From a checkpoint of a small sound classifier: log mel input.
Rows from block 5 of a small sound classifier, named by matrix and row number. Rows with one number belong to one neuron. Each number is 128 + 32 x the weight over its row's rms, rounded and kept within 0 to 255. All counts start at 0. After the name is the row's rms in percent of the matrix's.
Before each neuron's rows are labels from the 100 clips, of 14976, where the neuron reaches its highest value: "strongest on" is what is common among them; "band" is the frequency band that holds the peak. Only what is clearly more common there than usual is listed. The data: acted Russian speech (Dusha).
# fc1: MLP up (model.blocks.5.mlp.fc1.weight, 576x192), inputs 0-47
# fc2: MLP down (model.blocks.5.mlp.fc2.weight, 192x576, transposed), outputs 0-47

strongest on: emotion: positive
band: 0 to 250 Hz
fc1.550 123 [104 103 152 123 101 116 168 124 106 139 100 154  91 202 136 100 181 120  94  87 157 122 139 153 115 102 134 104 112 143 143 108 111  98 124 104 113 164  67 141 163 138  54 122 136 130 174 176]
fc2.550 122 [125 157 124 101  75 164  93  93  93 154 120  91 158 128 173 138  82 127 131  86 132  64 121 188 149 201 125 124 123  45 125  60 172 122 156 160 137 142 164 122 134  98 189 174 123 142 110 167]

strongest on: emotion: angry
band: 250 to 500 Hz
fc1.469 100 [ 97 146  81  83  76 133 127 138 108 159  94 176  70 151 120  79 141 124 155  71 165 157 168 170  61 182 182  91 101 136 148 109  81 173 122 146  96 107  83 123 132 101 115 108 144 110 182 122]
fc2.469 114 [107 128 153  98 129 144  88 120 118 127 145 103 147  97  89 162 107 123 134  94 120 128 105  93 158  80 154 144 126 132 121 125 153  85  93 163 117 129 140 128 140  94  89 144 162 107 110 170]

strongest on: emotion: positive
band: 500 to 1000 Hz
fc1.514 094 [ 94  84 121 156  89 150 135 169 119 164 129 131 105 176 175 136 145 117 101  96  60  83 149 107 135 174 143 147 149 133 129 129 135 107 138 163 120 193 152 177 158 130 153 108  52 145 157 119]
fc2.514 103 [169 136 177 177 173  74 127 117 125 116 122 165 127 113  90 176 139  78  87  82 116 157 131 118  87 119 108 134 126 149 139 176  87 149  97  77 145 129 123 146  94 148  87 115  89 180 112 117]

strongest on: emotion: positive
band: 0 to 250 Hz
fc1.366 117 [125 122 119 103 107 105 166 163 194 140 152 149 164 185 119 117 102 101 121  83 149 103 126 172  90 151 171  78  61 124 160 105 135 115 131 121 112  93 163  84 158 106  88 106 119  87 145 130]
fc2.366 120 [121 120 162  79  55 147 110  71 137 155 136  85 144 170 156 110  96 139 108  88 140  58 109 163 147 155  68 129 124  64 123  94 116 134 165 140 146 149 141 164 141  92 122  85 172 125  80 135]

strongest on: emotion: angry
band: 250 to 500 Hz
fc1.396 117 [ 98  95 142 151 136 134 193 191 141 154 100 138 141 164 128 157 149  73 133 108  72 129 180  95 168 159 139 129  84 103 100 108 179 121 119 131 134 176 123 157 125 193 128 119  44 164 127 139]
fc2.396 110 [140 128 225 147 145  27 113 120 105 100 134 147 103 153  98 140 110 109 127 119 128 144 138  98 101 147 122 136 137 130 127 169 103 137 147  30 111 138 119 110 106 151 131 134 121 156 113 104]

strongest on: emotion: positive
band: 0 to 250 Hz
fc1.496 124 [138 164 151 123 105 122 145 179  88 146  96 127 102 159 169 112 126  46  89 123 168 106 108 157 103 104 175  75  90 136 126 116 106 122 139 136 100 131 118 115 193 119  57 126  96 132 144 130]
fc2.496 112 [114 152 154 164 129 182 144  75 108 173 141  77 119 148 143 100  99 159 139  82 119  45 137 164 123 183 109  90 123  88 150  33 141 151 115 168 132 153 136 152 117  87 154 164 114 145  58 156]

strongest on: emotion: angry
band: 500 to 1000 Hz
fc1.369 100 [ 93  66 144 148 130 174 161 163 113 148 112 131 155 187 199 143 137 116  99  90  65 108 159 110 152 149 117 154 146 126 113 118 192 124 138 158 132 160 107 150 165 185 140 109  79 186 122 142]
fc2.369 103 [148 138 162 160 158  56 110 122  93 118 117 126 115 148 100 154 125  87 112  90 112 141 137 123  91 140  95 155 124 148 122 157 114 172 118  68 138 142 120 130 110 127 114 120 100 154 129 124]

strongest on: emotion: angry
band: 0 to 250 Hz
fc1.315 114 [128 108  88 117  96 121 102 138 172 134 124 143 107 118 105 106 118 110 163  57 136 111 160 152 107 179 178 128 112 126 148 125 107 121 103 122  79 100 123  52 136 115 120 100 132 117 171 118]
fc2.315 110 [106 116 146  92 134 105 132  98 102 106 122 123 156 175 140  96 140 118 110 176 173 126 115 123 142  95  71 140 133 138  98 116 167 160 174 104 125 146 104 136 197 100 129 130 144  72  76 164]

strongest on: emotion: positive
band: 0 to 250 Hz
fc1.312 101 [158 191 146 133 121  80 155 136 121 135  93 151 185 124 201 101 101  77  82 108 109 126 114 235 101  97 137  94  46 191 140 127 133 115 153 111 126  70 128  97 156 129  97 159  99 102 154 132]
fc2.312 100 [161 129 154 156 174 169 146  71 120 130 129  75 108 128 163 107  80 159 132  76 109 133 105 150 130 143  83  87 197 131 117  78  93 112  98 165 127 172 119 167 129  78 151 155 137 148  76 125]

strongest on: emotion: positive
band: 0 to 250 Hz; 250 to 500 Hz
fc1.417 083 [ 98  83 124 149 131 141 136 139 122 158 111 189 104 126 129 148 148 116 132  90 103  91 153 103 135 164 139 147 205 144 136  98 176  91 107 128 124 166 107 139 152 147 157 137 112 143 150 178]
fc2.417 081 [191 170 162 161 168  82 136 122 116 108  85 122 139 101 100 129  83  43  61 136 131 132 106 144  90 130  86  95 125 164 125 178 113 120  98  93 200 166 103 157 165 130 153 124  76 188 119 134]

strongest on: emotion: positive
band: 0 to 250 Hz
fc1.122 118 [150 180 163 129  88 107 150 182 123 131 111 153 131 196 173  90 107  46  79 114 152 101 106 141  91 108 162  73  98 140 108 126 118 108 145 135 140  95 119  95 188  99  88 106  97  96 108 128]
fc2.122 103 [125 115 127 174 115 165 144  73 115 158 133  44 145 165 158 114 105 172 120  87 125  41 162 177 117 172 121  93 122 102 147  44 123 171 122 160  96 143 113 149 124  89 129 145 121 163  86 138]

strongest on: emotion: positive
band: 500 to 1000 Hz
fc1.563 093 [103  57 119 142 109 192 158 202 113 166  98 118 126 179 171 139 125 104  97 116  53 105 157  82 146 164 107 130 115 114 123 106 177 119 151 163 139 165 123 150 168 167 158 130  82 136 108 126]
fc2.563 094 [119 149 176 186 143  90 113 152 129 117  97 124 125 144 102 160  97  73 114 109 130 130 144 115 120 147 141 122 112 132 128 126 145 150 111  78 103 138 121 126 102 132 117 147 104 181 125 135]

strongest on: emotion: angry
band: 500 to 1000 Hz
fc1.356 101 [ 76  63 149 148  91 147 173 194 104 144 115 121 120 181 155 143 158  94 122 112  80  90 172  77 119 161 137 127 100 120 100 100 154 122 158 135 142 171  93 164 141 197 131 107  83 162 115 141]
fc2.356 101 [155 125 200 156 150  78 133 123 109  99 130 135 127 136  88 159 130  77 133 101 118 148 137 109 116 142 121 156 131 156 123 170 121 159 124  76 138 137 123 121 115 116 124 136 111 153 161 125]

strongest on: emotion: positive
band: 0 to 250 Hz
fc1.47 122 [141 184 114 118 111  89 145 173 104 138 122 146 145 159 134  82 140  54 105 122 162 124  97 168  82 107 187  70  79 173 117 109 110 147 130 121 100 112 135  80 174  95  94 121 123  88 152 114]
fc2.47 110 [147 143 134 138 128 157 108  72  94 160 127  81 122 154 147  94 113 143 116  75 101  65 116 163 103 165  61 107 135 122 141  46 122 146 113 157 138 173 145 159 135 101 148 130 144 145  53 131]

strongest on: emotion: positive
band: 0 to 250 Hz; 250 to 500 Hz
fc1.473 094 [ 91 159 120 139  65 152 156  98 117 186 156 168 150 141 145 169  68 128 125  95 154 103 158 164  94 195 169 129  77 138 156  84 139  99 146 166 138 158 148  88 137 107 120 162 156  70 208 104]
fc2.473 081 [139 125 113  57 117 122  88 155 139 114 102 108 108 134 102 176 136 145 208  86 127 124 131 119 154 177  64 148 123  89  95 122 154 123 119 118  88  94 158 153  93 131 100  75 101 121 108 139]

strongest on: emotion: angry
band: 500 to 1000 Hz
fc1.296 095 [ 68  88 147 196 173 166 175 191 136 145 116 101 144 150 111 120 155  53  93 128  79 145 195  80 103 132 122 135 132  98  85 100 134 142  90 139 142 176  99 136  87 162 125 162  74 186  94 131]
fc2.296 089 [ 72 101 244 134  96 117 126 130 126 104 133 143 132 154 119 143 149 114 153 111 130 121 158 123 141 166 145 168 119 137 127 133 127 123 151 114 109 136 122 145 121 130 146 179  82 132 126 114]

strongest on: emotion: angry
band: 500 to 1000 Hz
fc1.116 105 [ 75  64 127 161 135 163 175 186 118 155  74  97 130 191 165 124 134  95  98 112  78  99 159  59 141 177 103 189 108 123  82  96 141 125 119 125 126 154 101 151 144 186 149 114  69 165 131 176]
fc2.116 094 [113 124 232 143 138  74 119 152 123 108 119 141 120 147 103 161 145  82 132 138 119 128 158 105 129 156 129 178 112 121 103 125 147 153 138  63 142 141 128 150 109 140 148 154  90 157 159 147]

strongest on: emotion: positive
band: 0 to 250 Hz
fc1.323 098 [134 137 156  63  86 134 195 149 171 148 138 162 135 172 159 132 122  73 150  45 166 114 110 173  66 134 150  79  84 133 116  99 124  79 134 120 134 117 140 112 145 103  82 117 112 114 124 170]
fc2.323 088 [107 124 130 108  67 171 130  66 127 165 138  54 119 199 180 126 128 151  92  63 127  77 141 179 111 197 104 122 128  95 147  63 121 132 165 155 140 159 115 151 148  88 102 123 143 119  84 156]

strongest on: emotion: positive
band: 0 to 250 Hz
fc1.31 098 [119 160 149 111 157 138 133 102  71 151 129 120  81 163 124 133 183  93  55 122 137 137 153  99  98 106 159  98 181 140 116 137 104  93 140 176 114 171 104 185 150 151 123 176 122 134 161 206]
fc2.31 093 [114 147 111 117  86 138 174 164 170 109 104  99 124 173 151 165  59 134 185  65 174  61 131 205 152 125 152 116 113 118 108  84 191  80 186 138 117  96 130 147 175 138 137 116 124 118 112 208]

strongest on: emotion: positive
band: 4000 to 8000 Hz
fc1.560 091 [101  82 131 194 152 131 137 190 127 180 138 125 119 152 131 126 111  52 132 127  91 134 194 108 140 164 111 128  95 155 105  80 119 140 111 145 150 158  66 120  74 153 136 124  94 149  73 126]
fc2.560 085 [ 54 105 144 126 113 121 142 140 137 101 144 128 147 149 129 134 149 124 143 145 161 142 164 123 129 150 145 159 134 138 131 159 135 150 152  95  87 116 117 153 124 102 143 182 119 102 127 105]

strongest on: emotion: positive
band: 0 to 250 Hz
fc1.37 119 [112 108 121  88  83 121 172 129 166 155 157 149 172 184 140 132 115 109 140  42 158  96 116 169  99 166 149  98  68 127 168  94 123  72 138 152 136 130 154  98 169 111 112 107 114 113 147 143]
fc2.37 116 [125 118 160  69  18 159 120  93 102 154 137  69  98 178 164 157 125 133 123  70 128  65 122 166 136 174  75 128 138  73 125  91 118  90 156 141 141 147 136 155 124  97 119 107 143 115 119 134]

strongest on: emotion: positive
band: 0 to 250 Hz
fc1.171 099 [130 136 105  98  75  99 219 167 155 141  82  90 104 190 163 128 165  65 133  67 146 109 101 160  81 125 129  96  59 139 160  88 102  68 117 120 113 109 145 111 124 129  62  97  85 143 172 155]
fc2.171 099 [145 137 143 107 102 169 125 131 142 118 107 122 129 149 238 157  50 138 152  60 110 132 133 212 146 119  87  96 133  88  98  69 184  57 154 154 118 134 145 156 122 108 134 163 113 122 136 133]

strongest on: emotion: positive
band: 0 to 250 Hz
fc1.337 114 [ 97 109 117  72  74 130 179 134 158 153 161 193 163 157 101 122 128 118 136  52 163 133 118 167  63 155 191  87  59 147 151  81 115  83 137 150 129 114 149 105 146  96  96 123 153  86 142 124]
fc2.337 120 [140 146 146 101  56 140  99  84 131 140 137  79 118 169 156 115 116 132 116  90 141  68 103 137 115 158  56 111 133  75 130  77 118 117 144 140 115 144 151 131 107 124 122  59 156 132  79 137]

strongest on: emotion: angry
band: 250 to 500 Hz
fc1.358 092 [100  61 123 139 116 149 187 150 163 132 118 102 147 195 155 143 140  83 129  80  46 116 131  64 118 189 129 138 110  87 120  96 167 121 105 131 110 174  79 150 147 175 130 105  70 147 111 145]
fc2.358 088 [125 119 223 151 119 122 127 154 142 116 132 141 141 157 106 159 143 110 103  88 151 131 140 143 141 145 145 141 103 113  97 136 143 130 146 116 104 127 129 126 111 112 108 133  76 171 133 137]

strongest on: emotion: angry
band: 4000 to 8000 Hz
fc1.380 096 [ 91  88 133 156 131 189 150 181 158 132  99 113 129 182 140 138 140  86 122 104  75 114 166  81 119 186  94 127  91  95  69 111 167 106  80 155 143 175  82 143 118 140 154 125 138 139 100 133]
fc2.380 095 [117 106 177 164 131 120 147 163 125 103 130 138 114 148 133 175 146  77 112  96 121 142 160 120 125 149 121 161 125 117 125 126 167 139 141 114 109 158 141 109  94 159 152 149  89 169 121 115]

strongest on: emotion: positive
band: 250 to 500 Hz
fc1.300 091 [124  74 142  95 150 151 154 200  81 144 104 209 140 163 160 102 149  81 132  95 108 125 152 147 164 162 125 144 150 161 145  88 161 145 153 152 125 160 142 155 119 187 152 126 120 133 170 101]
fc2.300 083 [123 137 156 120 144 120 112 111 149 132 143 131 122 119 140 143 116  69 117  63 173 127 139 134  88 121 124  92 107 155 126 188  70 134 128  88 175 137 102 167 113 120  72 161  83 144 133  88]

strongest on: emotion: angry
band: 250 to 500 Hz
fc1.253 095 [107 103 121 177 158 197 163 194 176 112  94 117 119 156 102 149 148  49 102 101 114 140 194  91 132 146 126 155 119 125  74  90 152 115 102 121 147 154 115 137  93 156 121 133  79 172 108 126]
fc2.253 092 [ 84 122 238 157 105  91 145 152 127  77 126 127 119 155 112 155 106 142 161 133 113 130 156 118 167 141 166 122  99  73 120 112 157 108 155  75 112 121 118 124 117 125 164 178  97 170 111 141]

strongest on: emotion: angry
band: 250 to 500 Hz
fc1.177 096 [ 68  80 128 157 102 158 160 182 168 142 117  99 146 186 140 172 132  65 109  95  92 117 172  83 115 168 125 141 115 100  75 104 180 110  98 164 141 151 123 152 119 151 145 145  82 152 125 162]
fc2.177 088 [138 129 255 145 130 106 134 146 121 100 116 151 138 177  98 158 143 125 149 153 127 149 134 122 125 140 153 156 118 123 122 137 149 144 146  84 125 125 127 105 118 153 129 127  98 150 114 122]

strongest on: emotion: positive
band: 0 to 250 Hz
fc1.66 100 [120  92 123 174 124 163 192 173 133 150 154 103 196 136  78 177 123 105  67 122 148  73 159 120 121 146 124 172 123 125 166 105 147 103 178 139 144 138  68 125 151  77 111 185 146 164 125 155]
fc2.66 108 [108 197 121  85  93 120 111 128 136 104 106 112 114 150 147  66 110 147 181 192 132 164 124 114 109 146 108  73 116  79 112  96 153 138 143 100 138 113 118 108  90 125 180 113 144 130 100 148]

strongest on: emotion: positive
band: 250 to 500 Hz
fc1.375 103 [102  98 163 108 107 142 180 142  88 150 110 149 107 157 102  90 192 159 136  64 161 131 149 130 133 139 199 128 120 152 141  79 124  73 185 177 116 162  77 141 162  84  66 123 169  91 125 148]
fc2.375 092 [129 160  60 125 105  59 114 151 140  92  88 118 110 171 158 113 121  97 148 154 168  80 110 151 116 114 102  97 112 117 133 143  99 138 151  70 118 155 188 140 135 105 136 118 146 114 151 137]

strongest on: emotion: positive
band: 500 to 1000 Hz
fc1.237 094 [106  86 142 120 159 173 132 126 100 170 104 135 132 150 159 141 149  97 138  98  98 117 189 120 127 163 113 144 167 120  79 125 146 125 133 146 161 173 136 165 124 163 167 136  89 116 127 138]
fc2.237 097 [162 154 168 187 151  88 179 133 158 108 161 111 140 137 111 153  98  68  97  52 112 136 127 137  95 120 113  97 102 150 105 146 103 140 103  79 144 148 108 122 111 133  81 140  98 176  99 105]

strongest on: emotion: angry
band: 500 to 1000 Hz
fc1.558 111 [ 92  95 111  58  95 133 103 148 166 205 107 185 106 147 149 103 167  86  47 147 128  98 143 135 117 156 133 143 163 115 139 107 103 143 138 147  89 141 154 171 200 121 127  90  99 139 149 140]
fc2.558 133 [109 144 155  62  77 113 117 105 157  84 137 120 124 144  97 147  90 154 224 142 138 111 125  99 136 109 151 129 120 103 146 113 143 135 166 104 131 146 143 106 122  83 118 149 164  69  96 162]

strongest on: emotion: positive
band: 250 to 500 Hz; 0 to 250 Hz
fc1.223 108 [ 93  92 133  79  95  89 184 144 162 122 143 138  76 177 139  87 177 106 122  96 160 143 136 130  92 126 174 132 116 154 188  96 116  71 177 112  91 101 161 142 162 125  58 120 119  86 155 183]
fc2.223 109 [149 146 153  74   7 119 126  77  76 125  96  85 118 193 172 141 109 143 150 120 136  45  67 197 142 104 109  97 134  42 111 130 130 116 151 141 136 135 127 113 139  88 136  67 169  93 135 130]

strongest on: emotion: positive
band: 0 to 250 Hz
fc1.84 122 [131 158 119 113 112 106 183 181 143 151 116 141 155 192 168  86 132  69 120 100 159 102  89 178  96 121 132  60 113 128 137 116 126 135 180 136  98 114 153 135 196 113  72 132 115 114 131 130]
fc2.84 114 [152 157 132 168 139 147 141  86 122 142 130  34 109 134 151 121  73 154 122  70 105  41 104 158 110 170 113  94 121  85 140  38 120 123 113 144 155 177 123 138 114  96 142 143 133 148  66 163]

strongest on: emotion: angry
band: 500 to 1000 Hz
fc1.567 117 [122 102 151 150 137 188 180 139 114 153 165 108 202 123  95 207 138 140 125 105 144 106 135 151 165  97 144 177 105 120 175 121 137  75 110 153 174 150  64 160 154 127  77 162 140 122 113 146]
fc2.567 123 [116 155 193  99 124  58 113 101 118  71 142 145 115 149 138  53  73 167 155 214 151 178 106 111 122 128 108 101 148 117 108 109 111 112 170  45 140 113 130 125 160 116 143 103 161  85  87 140]

strongest on: emotion: positive
band: 0 to 250 Hz
fc1.541 103 [114 124  82 113  89 126 137 166 146 193 161 174 139 162 138 144 112  76 109  64 149  82 167 146  97 174 197 133  39 131 154  85 121 112 119 144 101 135 164  86 151 113 103 140 100 111 159 126]
fc2.541 120 [129 137 182  56  62 143 112  82 109 133 137 105 101 180 129 133 109 150 157  94 114 107 115 118 106 168  75 131 146 108 146  95 127 109 145 116 116 129 127 143 129  95 118  83 178  85  59 122]

strongest on: emotion: angry
band: 250 to 500 Hz
fc1.412 094 [ 93 107 139 166 137 189 170 163 156 156  83  85 143 173 171 174 138  97 118  88  93  99 159  92 115 186 107  93 102 139  76  82 193 141 116 161 174 146 130 136 117 182 114 161  92 141 112 110]
fc2.412 089 [131 151 220 187 146  84 140 119 101  96 106 136 125 118  90 151 135  85 141 116 128 152 143 106 103 135 148 126 107 111 128 122 144 142 130  80 142 146 131 159  86 122 137 163  91 180 118 142]

strongest on: emotion: angry
band: 250 to 500 Hz
fc1.239 099 [ 87 101 148 156 110 175 165 208 159 132  90 100 157 170 135 184 151  80 111 116  63  86 171  63 163 144 113 132  92  92  86 108 146 156 119 132 128 161 117 163 131 178 129 148  77 175 153 148]
fc2.239 093 [153 126 255 147 138  87 135 138 117  76 134 141 156 148 103 155 124  97 162 124 122 132 143 133 116 143 140 153 129 126 128 139 137 129 148  72 140 122 126 112 105 152 139 132  97 140 144 121]

strongest on: emotion: positive
band: 500 to 1000 Hz; 250 to 500 Hz
fc1.306 076 [163 126 178  82  96 117 167 142  73 160 110 189 106 207 179 152 159 116 139 109 121 129 120 125 114 113 101 153 134  95  95 145 178 108 174 172 181 158 146 169 148 169 140 110  71  96 125 147]
fc2.306 097 [145 142 168 200 155  80 118 179 146  85 136  86  99 100  81 163  89  59  84 114 128 125 161 107 123  70 119  93  81 113 121 141 136 108 109  85 114 153 122 183 133 153  94 154 139 168 109 160]

strongest on: emotion: angry
band: 500 to 1000 Hz
fc1.93 096 [122 127 128 102  68 152  85 130 147 226 106 165 128 155 151 123 152 114  98 126  89  89 161 135 134 179 115 129 103  80 115 115 111 172  99 183 123 161 137 182 165 138 151 109 119 151 108 116]
fc2.93 101 [136 173 160 120 140  75 137 153 127  34 151 109 139 145 129 158  83 108 160 136 162 156 131  82 118  84 144  99 170 189 124 126 139 132 183  29 163 169 150 115 135 109 148 210 125  95 113 135]

strongest on: emotion: positive
band: 0 to 250 Hz
fc1.243 112 [133 130 136  81  75 116 178 144 144 157 103 138 103 197 168 110 147 108 120  77 156 120 110 156  91 129 143 105  83 118 122  79 107  85 161 161  97 145 124 117 174 154  42 120 105 124 187 143]
fc2.243 105 [111 138 139  91  64 186 118  90  93 149 127  85 137 159 175 151  97 153 146  77 152  77 138 170 141 198  88 114 116  82 150  62 160 134 145 167 162 150 142 165 141  85 169 161 134 110  80 146]

strongest on: emotion: angry
band: 500 to 1000 Hz
fc1.153 101 [ 85  78 126 159 129 186 190 176 139 136 110 109 131 163 147 135 159 108 106 116  79 117 159 132 153 157 105 166 114 116 132  98 150 119 121 175 144 169 127 144 157 185 125 110  54 163 120 141]
fc2.153 097 [134 135 217 149 144  45 116 137 112  99 114 151 130 150 111 153 143  87 119 128 135 159 153 148 123 134 128 156 130 147 115 135 126 132 138  55 138 132 120 137 117 135 130 132  90 142 132 135]

strongest on: emotion: angry
band: 250 to 500 Hz; 500 to 1000 Hz
fc1.73 115 [ 79  65 151 139 143 197 203 162 163 135 106 100 158 181 135 138 160  73 127 119  81 136 157 103 138 150  86 142 118  80  85 106 160 122 127 139 158 147 118 138 110 167 135 137  78 166 125 146]
fc2.73 103 [132 124 255 156 132  71 121 150 121 102 105 149 134 160 102 156 126 101 133 147 128 120 153 113 146 153 150 148 109 107 127 114 161 145 161  59 146 141 115 130 134 142 170 148  74 169 136 151]

strongest on: emotion: positive
band: 250 to 500 Hz
fc1.150 100 [150  97 153 137  92 178 154 130 148 136 136 143 108 127  93 104 135 105  60 112 139 114 118  98  50 116 100 124 120 143 182 132  88 110 123 146 111  66 123 119 162 125 132  83 139 178 112 118]
fc2.150 098 [106 118  94  68  82 133 110 124 153 103 133 127 145  99 153 167 122  90 201 146 142  94 143 142 166 150 180 155  82  61 107 135 160 135 139 130 113  93 125  86 109 143 193 179 166 151 208 149]

strongest on: emotion: angry; emotion: positive
band: 500 to 1000 Hz
fc1.527 097 [ 79  92 143 135 128 184 161 190 151 141  94 120 149 177 141 148 146  59  85 119  62 100 180 114 153 172  83 139 114 114  74 120 163 148 117 172 178 172 132 130 126 160 121 121  83 142 140 138]
fc2.527 087 [133 143 244 180 145  94 121 141 112  90 117 135 114 135 104 155 134 100 148 132 121 140 136 130 124 131 122 152 113 123 134 115 152 130 124  85 116 130 139 142 121 130 135 124  72 173 113 162]

strongest on: emotion: positive
band: 500 to 1000 Hz; 250 to 500 Hz
fc1.348 082 [105  87 148 145 112 150 169 151 143 158  92 151 148 179 170 148 177  99 125  89  65 131 150 115 171 160  98 142 146 121  89 132 160 148 161 142 152 175 152 153 166 148 173 151 117 107  99 177]
fc2.348 093 [131 144 179 182 138  97 125 155 114 107 132 120  94 119 105 171 125  88 126  86 104 144 150 108 100 115 139 116  90 116 134 146 122 140 103  79 101 134 141 102  78 167 112 144 113 186 133 114]

strongest on: emotion: positive
band: 250 to 500 Hz
fc1.3 123 [101  86 102 110  76 110 160 117 190 115 132 138 122 154 116  86 148 127 113 120 156 125 141 154  72 136 148 109 122 142 184 134  94 116 137  86  75  98 126 163 171 105  61  98 129  97 170 155]
fc2.3 123 [149 121 176  91  43 136  87  96 114 159 117  73 128 133 111 158  87 156 126 146 135  63  59 144 211 138 118 152 134  16  95 115 171 133 123 136 120 117 146 110 147 112 164  83 201 148 134 125]

strongest on: emotion: angry
band: 500 to 1000 Hz
fc1.265 101 [ 94  97 124 146 137 167 207 151 163 132 123 100 164 163 140 122 183  60  98 115  63 135 175  86 148 149  91 165 162 106 109  85 130 131 127 114 140 174 128 181 148 146 121 141  83 167 109 162]
fc2.265 097 [109 132 255 139 124  93 107 129 112  95 123 160 122 143  84 145 119 113 147 163 128 136 154 122 159 158 157 144 116 104 154 103 166 141 150  77 134 132 131 120 144 130 171 147  85 169 142 164]

strongest on: emotion: positive
band: 250 to 500 Hz
fc1.209 101 [153 132 111  85  94  94 131  97  91 109 129 195 113 128 166 123 160 132 112 103 138 163 140 158  57 150 193 110 108 156 150 147  76 154 147 135 121  74  84 134  86 102 111 124 132  64 159  93]
fc2.209 104 [139 142 168 111 116 159 147 159 158 131 132  54 143 108  87 141  72 138  87  98 162  87  97  95 138  87 110  91 127  99 109 127 122 105  86 155 114 124 131 143 177 116 109 154 168 139 118 146]

strongest on: emotion: positive
band: 0 to 250 Hz
fc1.401 121 [126 134  84  94 104 125 182 176 174 137 126 164 176 174 131 153 101  95 146  89 153  94 120 162  72 163 160 106  61 130 174 105 134 121 161 122 116  77 168  91 150 116  83 109 139  96 153 131]
fc2.401 119 [136 142 159  96  63 135 110  74 135 128 127  71 146 165 150  96 106 153 123  96 149  85 105 156 119 143  78 100 140  93 123  70 111 122 135 129 155 183 139 153 144  92 108  67 166 110  61 134]